From a checkpoint of a small image diffusion model: width 384.
Rows from block 11 of a small image diffusion model, named by matrix and row number. Rows with one number within an expert belong to one neuron, the router's apart. Each number is 128 + 24 x the weight over its row's rms, rounded and kept within 0 to 255. All counts start at 0. Numbers have three digits each.
Before each expert's rows are labels from the 100 images, of 14976 (inputs lightly noised), where the router gives the expert most weight on average: "strongest on" is what is common among them. Only what is clearly more common there than usual is listed. The data: microscope photos of single blood and bone marrow cells.
# router: router (model.blocks.11.mlp.router.weight, 4x384, trained with AdamW), inputs 273-311
# up: expert up (model.blocks.11.mlp.up, 4x192x384), inputs 273-311
# down: expert down (model.blocks.11.mlp.down, 4x384x192, transposed), outputs 273-311

# expert 0
strongest on: cell type: artefact
router.0:121189120161106121124082134089108146116116111112099081130150158113136133126104138173117119133102151148144129104130150
up.3:136164132163117178112130132129126068146131123163172104140140107150122132106142119149136127125110097106125138109086163
down.3:102109147100129093139124118105130200117132146098116172137148146118118142133131123110131138115146159159138118125155124
up.4:161162140149159124107132135146159166129146132098145137112125110153103131135101089142150121159131115131051139127128149
down.4:086109129104110126144131130104094109132135127137117148132154166111131136114162157124087125127128116128184143126134121
up.6:080170135137150153162167121142153136149139074076133136126131148145112124097098118103122125166125118127124143132138144
down.6:159106109093094113111096137110125140116114172163123107155125112096135135163123153134140140129154138140129130122121149
up.12:113156110105121152128178107084145148126119119111117137123143113149097102117123196135133108144111133143151135076126119
down.12:134107127160150106140087155176121128144129139156147105147125159121138135123111067127117162097149116117093119179120158
up.13:171174126144126146151100123150101143122150097102131151126121116187143118133124140150162105129138087118124118127128132
down.13:097115135116141121093161124092156142152138161139115102114121131080119154127129116124095162144130168128131160120132124
up.15:186151178130172105101206136155113128103164103157122110104122130105129120120115146123111122146156157132138161166144159
down.15:067072080139090168157058115108132141128082148099139154167134122141141130112112095141151144125073107130123102106105119
up.17:130116138119144160127105145109135172135142113117125133131141109068095177084110097130131120136097149159127125162157123
down.17:126129153106141122125151124155123093146099117139119111136112116202159076158144144141120130129173085099104147127113152
up.21:104076124125067125109143152126097129100088147108129134151136112084132097128131134087103131136129117119149145156127105
down.21:151149106103203147135123094131137122155184127118126126094115160152124150136125122159163146121112145112096126110136150
up.25:116152145156112166128114128095112137158175076155115149136138151133146155144099131145139129162125135160151133177105109
down.25:134107125118162070133133129148140107072117176129139103120142103126112095089165113126130112102116118091119121104154156
up.28:117101130167123118094097171118097128141101154127133124142169147152119172126169128143131133123145114104095116147113139
down.28:129141127087132126167162113140169125126153123135141151127064110106128083118101110132134097137125125149155136106129120
up.37:140182115130103085139101118110145109150171119155158129109114135149091157159138148100107124110136104144105156124117108
down.37:124072120115160152142127129126100159106085134101085130142127122098141084098116118131158112150101134098143097135143152
up.38:122105186124144124096145116133103125135169127136159105094123164160083117110078115170114116067124172135171163099122119
down.38:128165097140139124169117143102152144112108124123084158183128098097153122154161127097169122190124088137082097169138128
up.40:087081117152141139078125134127142109116149111181134107084098119150179091157096100174130104153135157103114120125125163
down.40:167174129125141112180142125123109147125115143093125159176126118116107167095151152078143135132130117161157137107129099
up.47:126141125143130127100162121149120164088145077178149116134108115122135125158102137108112129148168085147103161122097118
down.47:136119118111119113153111120106128104143112149066109152109159137137127135077159119127169127103079172115145097145162127
up.48:185113109144093144113152128113125115154140108103140141128126140121112131094105128120156132144168127126116123163135149
down.48:091142144110167121127120113149121156106123156146112099098135107146134137145151128147101114117087137117136128114149124
up.50:130132117120089142119103126089140125133100125195138147158136144166141111110104100133158114120132140139084123154135140
down.50:115136127151146106166140134170136146149179125074111130084122118088099154142148164130117142156118119108165128105135114
up.52:089117136126086099126140123099135156117158128118138130133101128145121123108063125095121120166155095122097137196120124
down.52:172135104127185128124127121160132108141108145154141146127164155114140121163171140143136126074106147130159111098135148
up.53:124131157133131127064104127117172123124122144130071098163090108130103134172121140191133149136149171126155128118153148
down.53:112151124115132108183147127114098137125154124123195150131158141095127130081127105104119130134146072099101113138089120
up.54:120140112118152121155141094159125139178162102175083156161138154105139111115123137163097133131191150099156124125150150
down.54:151095118128076121105134163099141131071089139103160129067122130178101169147126145120157137145059114158129136131123125
up.57:125049136088169146166131125144109107102129131096128115081174100120160107133087114137109155154123097124114125087146104
down.57:137204113155118129119125132100135150136133162142116141155100174148120156116150143113145111103124161126156128131103154
up.58:109155138142129159093125102163076137138129115150134079160061082119117144100138120128173104170099163163131114149129165
down.58:135102106124103125161125160139119113097137143127095163073137161147093123124128140133085136112089106131149138094096086
up.59:085107119128124126127166129103143138155103189099153091153105103084178176129117102110121119146158094149111146151110136
down.59:158141142123107130105091122161118148119159085169114140119156119165091080112099148128131122098108164112131093112142133

# expert 2
strongest on: cell type: promyelocyte
router.2:121135134154094124142079152111135126157124141127113099117168164152147130115122134155088091102114122144132105095162122
up.0:123092146161170150100170129147140133104163155119147130200112137114085093123116117156082062105155131132104132102116117
down.0:122160111099085076112095112114140115147097135143106143072136127159180179158132160103172203153123162092151142163137138
up.1:137120130103073109124146120140101129146123129121129149173144131123105127158142160116146125132185093113108155166124165
down.1:104144142117187145169122153094164098107129148124159105107116120150129127092103118141109146140087159145148106090126117
up.3:146123092129156084125146123107170164170121139089134170129102116112148141098118131148118110124161145080151124107138115
down.3:103122151127131149125124130137119087079154152175123113112141143164106122145134102107133157133096106151111136157105138
up.6:190106113117177149092123150152126119173120105121130109131126130161102135120097134090151127133147122117148112102124126
down.6:075163154122092097158124119118138146076140157163130138101143137095130106153110121144095133110138102119111146154123118
up.9:139091135147085091139114118157099130062185126138131141138129169135138135106159165165116120097155075140157123108122127
down.9:112173124097145174148160154118155137203095137131144125119152092133131129160121102120131124156077159113119131176144113
up.11:125153142132108104117119168164107140166117098121104139146104136147132139152153118136120099157178150118152130139118128
down.11:130105103142156123143146104077136127111121157126174111120135131123141142093105132127135149091101095121099103117146149
up.13:137150134115130149171156111140123141155134192135140146175119126105112109159082134110134122114168139165113158141117141
down.13:118122120125105113077147150116124121096145085128122116105128115157136154083158129125125133133110129095113113124129129
up.14:141077147140140126111108123133083145085164143181162122107106083103157105137090132188103107098146104135086118151154143
down.14:143168120115088116127153113137200125171093110084091127166165163169092127127159113087145169112139142122159149093106128
up.15:171157142145135085143116122133187111094117133130088153108131108122133175151120088172162174109144184110107135128121125
down.15:095095114104121176117146121104085172153141139118166096153136129135112053123157157091100085164109109160161108121134148
up.16:128140124166105139103081120140093116161106152113139143157186132140089136143096099130103129157150127110128120111127136
down.16:118124112087141127114174145078153164092162133139113135114100133138145110104160153113156148112088117147122118111148125
up.17:130154134136125112117145126097150131157109126125118131139108096099159125099171177076145156122136120098167121102108123
down.17:134113106112113126169118123161133151107138121141134137117185148131094117142071074177109117139104132153112161149156139
up.19:111135185161103119159099114127145103149154111111112150111160123147112124125135115152091096171100113127145119135128113
down.19:153104070123165130128131114111122156119115136155157114157094127112161128122104137111152161093173136140112137133136133
up.23:103152140073116095143110119116131191162169165133159125155176143144094141143099166109135132143170136175106123063151125
down.23:135108137166139151126123154145097084121088109113118138102088106143151094135159104137135134097097137074143133162119120
up.26:131177123108120135145099133136144149083173047142175113171136089134134146126114153125132167114124150148122127072119116
down.26:109042161115117100115161124093098091147086199126076139075133172121115126112129103103125117140135117112108132173129160
up.27:104104126115111135166097126149110112107103131153099103127157167135092144099106154155099157144129105155127127161113132
down.27:146147138147101120119167133099158154149140122100134155145103099123113132125128116139147065108109154102108119105140126
up.28:066108144114132099072139134155178180142108080121118132143127118132160186153131088154110137148108111122180135097098139
down.28:184135118127138144170116127083091089131163156139133109089124161120100060124153150132124137112141142120093147135126111
up.31:169138131067093145129116143095145166121140165118085151079152149128106132120115123124113143167137123119089128121136156
down.31:070121108148137117127143115117140111126108078177169119154106134103145104102126130130153103102117144137168145141127095
up.32:154113123117112148126128141155114103113126157103135138159150087112094117153097110124091087146113109176129104127108105
down.32:086100098152144144089135132172108137128150134144124108115115138110174090121150158125135145125121148100126138116115146
up.36:125161094088188090132149100110119138119151130172149124118142098122134154110177128164148131144120099149117116037138106
down.36:128123143147104150130086148158145118137123144077121157137137170148098138137085154093107113091117149104127114214129146
up.39:136124154153136180156154109126121146114140153150148115091180112125148145140095138108098100119154177145125122068135134
down.39:153148116068133086118079144114134120163121088105124126158095147140114118120153116155154164131104067108109140164106135
up.40:138144094085151141134104108136126091129113142159105111118109123153157136116135149130166156123164085161105144099143137
down.40:107097171144119117118153159113136153118148131099157146113127131116085116122119113118086112126090160100131119128098097
up.43:130125126118140134091127128145166126132174155122116139112098132122124171103071087103150133072131129107138105115136110
down.43:131145144135109126170125132127082133133096089148117127124163122173103105142179167168131133166107115157126156168133142

# expert 3
strongest on: smear: peripheral blood
router.3:122158109165106128132080104134127122142121140128097093128163158157141138127126143165110076120100122147137099089159110
up.0:151117105119128081125135100101109114136129141141154119145133096094150127145108140107163140111132160109114124126152116
down.0:102142142149122127108118133150143136108133125122123134124134143177125124114181106168113116143118083133128108127121145
up.1:146156148112126121170108123119145092103117181151131165200159101134130156090125093141144164146178174114165099131121099
down.1:122109113156142154092149123132122149147161070108114102079099132125120099154140125120106089119096093150108110109139135
up.2:172121151181147125119146121139105135104156166108159145094119198066136107086115122071112120150143127163129166168083125
down.2:105158098065111116133121093124138131146135104143113116169134074186117148153132143168136120102109119095117097098159118
up.4:120138107117115127140093117155110098103105128093114135142136081146138147147122170173134135110139124105111117153095113
down.4:137110127156129136125140157076118155167159099160120137118128177098149118099135048098113111144096144165166129108166139
up.6:130110119138099127142156111140106113182178181121140117118119103164127205148122111131130130106161136131112128161149118
down.6:120141140115159126122080151110168139073081088139098142132155140081150069138145165110117126110096132116143134116091121
up.8:126169097124152137179139116148142068084118117100141153160143081138144143123126155211125111141099105158139134170138140
down.8:136082151141117108084101120120124159153142128151101104115136147115099109133154090048134149112171171100123108062125089
up.10:189184139156133172089138127137167177131152106131177114108139141140136114134153155114115128113122148151069090103133116
down.10:075069103093091073173127110108091093118096154123074133132115118129110128089132119148155123153108114100180170160105139
up.11:145144114160158109120154161135125127107124097117146100134168137124115104110109103150119099117116153156122163124161111
down.11:108123148110087123140120119119117153141116170139120172133100130135144125129160113113131146136128109093119101166104143
up.12:107143129189108128154161116136088151127172091061138156123156113130118176120115153142130148118135123090117105124110110
down.12:137137122075119085102108129086142123133112154178123113124110144125114078146153109119133122144128134154157147162146152
up.15:139094128128118120072089132136164129148138116115094100148142140137154144125172149126117130089109139128150118162130122
down.15:115141120134117157148155110126104128107127119168142145113131112117104127146094119145161122187164119128110125085130133
up.21:158167144144132176107142136094164228134134154143142138139112138131118129149133054145150132172159119131107130137112108
down.21:094125108083108076124127131154090050133131105108115128116129108118100094106111217115123121091118144124146103101159151
up.23:116118153124085159118140126138135127128114082108140110123121149152126054151065163121108113147190098157151133145151109
down.23:140140099155157093133118130112138128130140155144110132151127115107132204107215078123137123130086166111107132112105160
up.27:166117118185113128168132110132125118150140106125135093101158103124160122185185111167150119097122106123181146129113140
down.27:091139123082159123086131155125131136083129157099124175156098168131100123077086130089093128130122131111082098117142109
up.29:096140115120112109133100141109172168103123111142123134137103124112170164110112073132147170136078131121128128083125125
down.29:155129140126141122102171122147106100157125157110138155081152121145088079139155172111098092126161110144125147167108119
up.30:104167113160120107109138123147105123130144156155111134124111142178145127161114114165140096124131131117113109153138126
down.30:118092125099129124146123133107122157152101117091158130130148134091111129097135152093122161116131131136116158074134111
up.34:142094102160117095147153116131162130113137142127126107104137103139142124090128119110140122168101107081117107182136116
down.34:124142151110138146125099120135106131126122130112144147140124158126132137163136126139133151099159110153142143078115125
up.35:150098114148113130114128124150119114073148109117106138114161169133168157162090125120151131097100132156108109096105149
down.35:098151131120139154152124137102110124172126142120150119109111099137090070106155133155093152164135120100122162158156095
up.36:154109128115162159117186157112155181138141109076121141145136090118127101137118123100129122161137135161130114145146163
down.36:130151129111097103137101109131096084142113145180128105131118177156140145126134156129131112100111095082134144112106096
up.38:147067147076136148129146130121165094091121137109136127103097164104146103133079079143104103105162118096175131073116094
down.38:134173099166115119131126131120097163166135124151124102120161092160123144151157173130161152149107145163084114162140135
up.43:168131134125133118102153113121170153135141132119116104131145135133113117137129081125145100113138139101133109122124105
down.43:073107119132114141145088143143081124126117149134151145112102126124146138134121166134131163146109102169105146111129137
up.44:139129184176123091081114121138157165110127124109097142075142131115145147151114125129097140153122137123121123095115112
down.44:109120090091133150164131118093103113134136141138170100176124117164118092111130146122167137100160143142152114147127130
up.45:091127126135101105162155158090216128113103136147124136142142068119128134149129132196111113117152182149115109154133128
down.45:148139144120134148101116091156025152143166107122145123095100174139124121080122109054138151155104091127157131071109115