From a checkpoint of a small image diffusion model.
Model: 21.2M parameters, 48-pixel images, arch uvit, norm rmsnorm, activation star_relu, moe expert_choice, num experts 4, patch size [6, 6], layers 16, width 384.
Training: muon at rate 0.036, batches of 128.
Data: trained on microscope photos of single blood and bone marrow cells, 194171 training examples, 7.1 epochs.
Rows from block 3 of a small image diffusion model, named by matrix and row number. Rows with one number within an expert belong to one neuron, the router's apart. Each number is 500 + 40 x the weight over its row's rms, rounded and kept within 0 to 999. All counts start at 0. Numbers have three digits each.
Before each expert's rows are labels from the 100 images, of 14976 (inputs lightly noised), where the router gives the expert most weight on average: "colour at peak" is the nearest of a few named colours to the mean colour under the peak. Only what is clearly more common there than usual is listed. The data: microscope photos of single blood and bone marrow cells.
# router: router (model.blocks.3.mlp.router.weight, 4x384, trained with AdamW), inputs 320-383
# up: expert up (model.blocks.3.mlp.up, 4x192x384), inputs 320-383
# down: expert down (model.blocks.3.mlp.down, 4x384x192, transposed), outputs 320-383

# expert 3
colour at peak: blue; purple
router.3:435500549455531506523468506521481515504452531485538494470463522481479501484527489500530568542495494557544476544506553491526536455463449548570505499520488555565520539444438515533555566533558524
up.7:512533450526490435544499540496516488566535398556494513486546578595487487555523529511446451537408519560500510451512446506505513566579447517535500526467481466483534557441534512612462462519519498
down.7:542491387521446558514573537431534550571440525474484501498557506431493508513474499409566550462452553515468497489483435443470435576580471514471500509526477584490473416541466462386506563469508542
up.8:469493505491473509535520515495563456565525518527460498479509525560458527453506493502446487485382525487513584539525534537535549575471452454481518550501509503517529531499500520560458459536606568
down.8:548490385522447560516569534436532550571437527472485503495555510430495512517473502405566553462448551516475495485480433439475437577577480516471505510529477582491480417543465468382512564474509538
up.11:530427493508433537500546488546408524542524498411436530436494563580502516416504545490555622554521496472527558492452437441546531466549461469532522495476528482438530629538480550533586522480508496
down.11:542489383517448555520571534433529549571441528473485500497557513430490511517472502404565548463451552515474494483484432441476433577579478520475501507530478582492475419545464461382511562469509542
up.12:495498550470499460502530588538470496578461506543504473497556574449514509483477491540473513513516506531517537504508511505517525472559470493469541464543465502539534550500494599477514448432496454
down.12:560499359524457564508558509440523548562432524479478519512564521432498515507483506408583547472436559511469505491490431432468440563566457505464500519507455564496482418540455457398532558484507545
up.13:504479595511475467480512486544485498506487499510516474572550484471496483537531520536523571475396447529525564517455492498515521430547494563555542482528465520520549514488536460517571484424518512
down.13:543494386519445556511564539437528546577441526469487494496553509432490507518476502405563549458448559519478492489490433438479440573584474520466502515535475586490474421547467470386505555469511536
up.16:485497499526447507463503481520466475526547427481538483524515552463484525483511474461491496439455455510566487448522495470499496542513442549511506550450431501537535512536509506498563509545546497
down.16:568490364538447557508532530443531533544484520509485521520554542405504491537495506404537551474464554504474501480498398429486412560580499526464479516539500570506457440577464446423537502476502511
up.17:498507514561460516497440529437568499536528497548489498544484496523480519496551466509486498521443494556553454486533506508526500516556407536483598492544467549481478576486558536524440455479494439
down.17:543489381518448561512569531437528549574444525463490496497552514429490507525476501406565545467448551513472494487483434437478438574581470520473506512530480584493476418550467466387507561473509538
up.18:473502480473446528488465528546507525603526531478521457476534522509455532459511569592408519514427521514546560521484448459526486530517465531475476445555436548467511549474539576537509459466524548
down.18:544491384519447558517569535433530547572439524471487498497555509429495510518473501405564548463447552515472493483483432442475438575579476520473502510528477583493476415546466466380510563470509539
up.19:439610568522513542445514489460518448465483503479595547533505448485518524524533539482474476513488497473490522441530475460516543549552498481496507493515445472485511459503519534487456512442501555
down.19:539492390518448558520576535431534544570440527465488491497557510429488505516471499406561549459447555517481496492484436450478439573582473519465504506529479584488478406544466467382512561474512544
up.20:480465500476498450477494524505441473607500482550490457501579518546432476546512498453497555512445493513464539508525527486540479539580487492498482440537477524477490489464447599564461557432491566
down.20:546488386517449553517568538434530546573438523467483495494559512435490505521470503404561548463450553514476497483486431441481435573583477520474500512531477585491470414545467466385507560471504538
up.21:446539531556410476464517483444503521484511518521541576465512520528491545477489477512512452523475489474555551485440522418582482569470556497488509512448490554524490478470492587478501543536501528
down.21:544490384519448559517569535434532547573439525471487499498556510430494509517474502404565549463447551514473493484483432443476437576579477519472503510529477584492474416544466464380511562470508539
up.23:465495527414513488506459481469479479503506517525502535497540597616467481504490551516468485532547523544492551481485428429541514464518532501565401425471481493500535454512496530526532522425575535
down.23:545497392528449550521566536438541536569441525477483490498555520426492513508473504408567551464453550514474494482484428441466434573575471523464506505532475580491475407530459463379510563473520533
up.26:476408512536481455473462525511503483438487535507478582468465509472488505508589526611402479529459530517508528513564540496539523478530538422414497491557469566447465485426458532498462414414548506
down.26:544487384520449563516569530436531547573439527472489502496555509430495510518471502404568548461446553515472496482483432441473439571575479517472503508522479582492475417546464462383511566469507535
up.27:535521538526473540420485567503462498487502461519496464470521506454467539487503423525458483609409462427524457465505533520453465462505579503458493502521458542521489553527511491579459468461464564
down.27:546489384519449558517567535436532545573439525469485498496558509430493509517474502406563548461447553517473491483485430442476437576580477520475504507528478582493477415546466465381511562470510539

# expert 1
colour at peak: grey
router.1:498482504545515587464515468431504584503485472502473505446547526508519520490475551431512400424569498455577531494435502485439484524501474468473484528540488490516540505525552532467464489524478513
up.0:520513479509444502498473560534467589556504520539506487502497546574470496502486515581499509560478486447529544474418476481541541532510491531541491472574447559483538576509520581554550465483496587
down.0:492488504557499490494559482461461458444470516540456505517516450503522479522532482444515495491502494451392457515565531548512462460466541489492461515487509506481396484532495440446490469519479451
up.1:432490570486505499460522523542570522494434575449566484486508502519492561481468466481442437550493507512579544506518437464525516512553490472508516511574502518473547453474512536541482457493459552
down.1:489498501532524496481567469463464439500449500543450514505509441480563489527499467443561518482516506466395471489515527515505461481482580483517489550465547440503424484514482431435482511550476436
up.2:409510510535454493436464456505443524504572440499537493464477499472482500461492552520440453538448458454474549453469514487571541524486459565479516498484500510491531559514518526480549462492384476
down.2:473515516532535466468545408473447476455475523498456530530475444511536525536478434481554521494518490473465440483505548528501492460460553457468468561435552464504462521535485413463455528549506442
up.3:471472496499482467527498515555429568550518483420473491474497481513498519476505500534432483598443467518461596480472405521465487456512487542453530439488466557489570536596489513551550523429580536
down.3:509475514537477486525482488518464490505433505557460587499496493528551543577466436471632519512519453518388441505500495538483495400467544458549487572480538496550488563559456428560522511472504465
up.4:472498497517432460486438525526598544489505564542540528488497540501440520426487511536472549505499482472524513528521534478538541502507463548564493487603459565503522514502530522601530458496430547
down.4:512503505493536479483542377475472398419455484495493505462483430509551512513532538518560468521531500522502433514525499511487552467393584497444482513474531440530484497516559438440527544549503457
up.5:563467530500529462514399544563481484529486459434547506459505518574486546503533456568480485496439504457567519502477470457570541525503454568593490483545511519439559457502508519531453458550512560
down.5:475489501541526496476557471469435469489483471528413513525517442497558499516503455431539522494529490477423468511517534542491461465456551488500467526451533504500422502525457416437488541505515442
up.6:481506472466538504504508498487477528544503478492531440464482521568466563470500485576462499451484449467520528473461475476513466496541448550496507448564468495478559547510497547545509462524498561
down.6:459486489529569498511501487488504549502525427553517515545480503583525516512444437566486514539416488486471428554519529453539499381469564480511503527477545498514494543604451465548477542501516497
up.7:474512480475518513506452502532512486552471519492513495534515524470485542484542551606476492459495446485507510542476518485509570542550499545431459511598461539537540456554530569492525464436519533
down.7:523513501553531473485595476468456505506435470492468491532490423459554507561482485483535530486524497437390501530542548529572505482466534484497477546471528505503435475489488455456498492563493435
up.8:513520505490437525514442559584586548545443523487530493484532503545535503437552481535453451585493453477479504562558485505492513461578523524459447505540484578483517501514504519526525422491548511
down.8:499478478536498480505540488503462513541429439474473457500540495443550497501443461431510574517519492476390453520493517553522470455478461546549478515486529538452424482513443436480480563502518447
up.9:428506545482474483538512484548468520490456463503544507460487533550458499444476496536440460451412522480488546517523563463558501566514528515494421445482511537491499562536483517501502417499518513
down.9:483495508514497466521512516545484470458458441474507529476467475495560510511427475515496516507529477496482467516538532532514519439449530506508489578488525493460447504532444401501517576572523467
up.10:454554498489528456470529431463489458519487508476549490487516465573464511501519483467509532491504483484523539537462426439488503529583434551478520505504473484488506555472493573599535472469471556
down.10:512514499525517475481535478485435466489465483527417473534540405475580476506511509462530529487490514470417483473550498538512480461476514541497452527435554484470390529535485438479525474519487443
up.11:520487519546496519520453557514450530466482510541505455454538587586443520462518541508505473522514479437493553555526495448568506502534439523437526463569474504434505560537500525584526528443529606
down.11:498513483538490469522574500493466416500465491525470527534483444470597528512520522445517501507523520524430456521545531531545526472465540511563522549430548501508510466497475519476499541520478455
up.12:498478533579510468451469572498454545445468515503548452520519538559443468487500439544496489514467477486532523505537540470455558529534441452535469482565473546492494523490488608536583468487473554
down.12:518477494549509488480524396492446453456479503527441521532487438490576505517479501469546516506529528514444465493523515522483515456422586476523476544462542503521462479515479415464494526533495478
up.13:461540563526443494489483500518538555532551442552549492479565532526429525427489516564474523512490481482493477554473539473507498543476499512419493504540475515536528527471514527560512535461514475
down.13:486487495532520498488556455460444464482465489527431509530516450487558504517484474459546514505528500490419476506526537530499474466447562481516485520448542491508437500517454420438494534523496441

# expert 2
colour at peak: purple
router.2:439521478525519408468494507581492435548466508468470521524461510562502565454523453532502586600439457513510505530526494464479556470519487491576533467496501503539470527550456444476512561500541504
up.0:535461419540507494468535480493505481507511477467437519512482549482465453523518469559444503495535474498404491556481534530463528467457492485487497517618552433497448525531450479565556390502442539
down.0:475551532481490502482451519539475485462503470492505396554489453530442498470496529500562477489466429543532462488525519510627416473533490531500536529396521512468465446474519534447453579466518504
up.1:529447442514521504543415520542548562479464525587548533473473492595552447551484453465524440479468499466509475518487436518554529513526526512523404499490475555546494458463491516512543485561527599
down.1:375462503454545449495503418509484466464551487411438529556464533465407515495469543547507469536566512524513490475501506440478454459470458482439608524503469486429465530502485542561422493506505466
up.2:424516457479469544531519538531501488532588517490567434493469499564500540492481496530448521477524462479520449530455532531516528514536553539525557473522480491488542485505528466496459507415482503
down.2:599516569483526473514412431575535521489458503483465576452485474482495463511515472471458470501467570522504581510590529467463423476419496460512447569514489465522538555486528525559531488492502493
up.3:521535476594488440502500456553523468485481498513528499499548535442495497435517496547443518530476515466481525540548533531542589509455478505472572480457482586462487501465452535431425490560467494
down.3:450513558499504566557516512541483524579492456466457558477460538535490494502490500447529518494556438542548498502489466514545458479503540519475462502522509493471436501572473484520571500466556475
up.4:537536510468566463506531510520488485594536485502466511495464505521557505406556487539452567497493474430505499536554521487502505459505535490550474528502470553483526513579507433575463473466484504
down.4:418475497547491472514426524537544587468510528486596450536493490472412508527479488469490422481480513545515467483491447393529581514505459507524468462505523467516504538537492566479543473501536521
up.5:550530498556426520472441491501520471549476488542468540501473537521534489448569471497541561601530530443471537476518450559523464441476492448513506566504510478518526560480499486468566483462568451
down.5:463483483494523500494530512470484569547522494460534412494509479502485500528486467471502491489536467562433422529480554481518474542515496516485479531533439512463492486536516512488444497481502619
up.9:522458451513443534432452492485468487538494541427505469422505509463464496494444508550480556577492477554453571524597507431534522539519500485552540498505433527556432513483535518514545545479490539
down.9:536556542439497501552550476524488549499439504525458531558521459538503509462550513472512467448554526445480440464479533524499452446443471548521438461489538470482572520461481405488465483487505495
up.10:478573540535474502492485467551566463547449440491508501500479478592485440474583463556464477501486453503476478505524582557533553516509494550515568485499492476538491494545546492458525438506512439
down.10:558419472493517511546525525492441547476520503559486488530561524523481552454436577459531545532491517472527498457506491493486453462493559432512467490465523485460487542550501552526444578428460527
up.11:453446570489544528453475446509577537518462541481597503561559555553466503430572412471479540520459497465491470511524487468521530512499453484552462562494400565501472402513417468522517524557489486
down.11:540511499502509496535529527540434430474479477510411522421378474492554511539467542591480493477550486548509509552508556492488534470478536517532521453483550435471495588466589525580465510465539464
up.12:479521497513498536528503439529571521486483578470501535535490498560483520517533521504511478572450548494524556463535555466500566542476532499566535503485525482519536504510557492445470568542448535
down.12:550469525455521477481476544519440455472507436485497490526524511429527438463471452486456491487506425458434435470552466484525381474485517495506474527476469572574509512412422550503505394476527457
up.13:471503453494512474548420456545532444557588480525514536499433504561550477486493493543479470517435510441526492509480497465494527472437544529441515481516551468468511592607517469475550512491476442
down.13:497504517490526503481487541483494540511490528494488503519498530464427533517527491449523530421545492533477472500507466512546464477549484451488462485526470446521513470464510522498454497541563540
up.14:499521531468519481460530482481483533569539518556447482521445465487558493473530553566517439493470528551494506559409459455552518569526506510555480480479539507541492501565509491447541410533488444
down.14:521472445497489525495496499559538500452464569467496519458519492564525469543517526451473509525550515478493493525570537549475496415511484453512498527544472535447502505426547504518418579532460601
up.16:478484408526483464526461497585465493450498455543548557519423525528515485559535424539523451609522515447522513477556449483563522465463518470470441497490477508444499535515544440565521496514524583
down.16:547586548489580529489455533477419572538492541543528490488476445480537517461476551454511599476540449503503471484440537530504505528555465504459526531488469509564459535465516560469483527499476445
up.18:445529563512574494482508434548550535568516402415487435466521498534550544433547511462422610533502493447541482537524488503478497576481505515536448426511463550481529492537490479467506574435538470
down.18:538509440501534552476473481431430423429522524528486572531469493498502512410415545536510461530493461537502504502516500493477507489507435465496530490454518464559434480487433469527494490518593480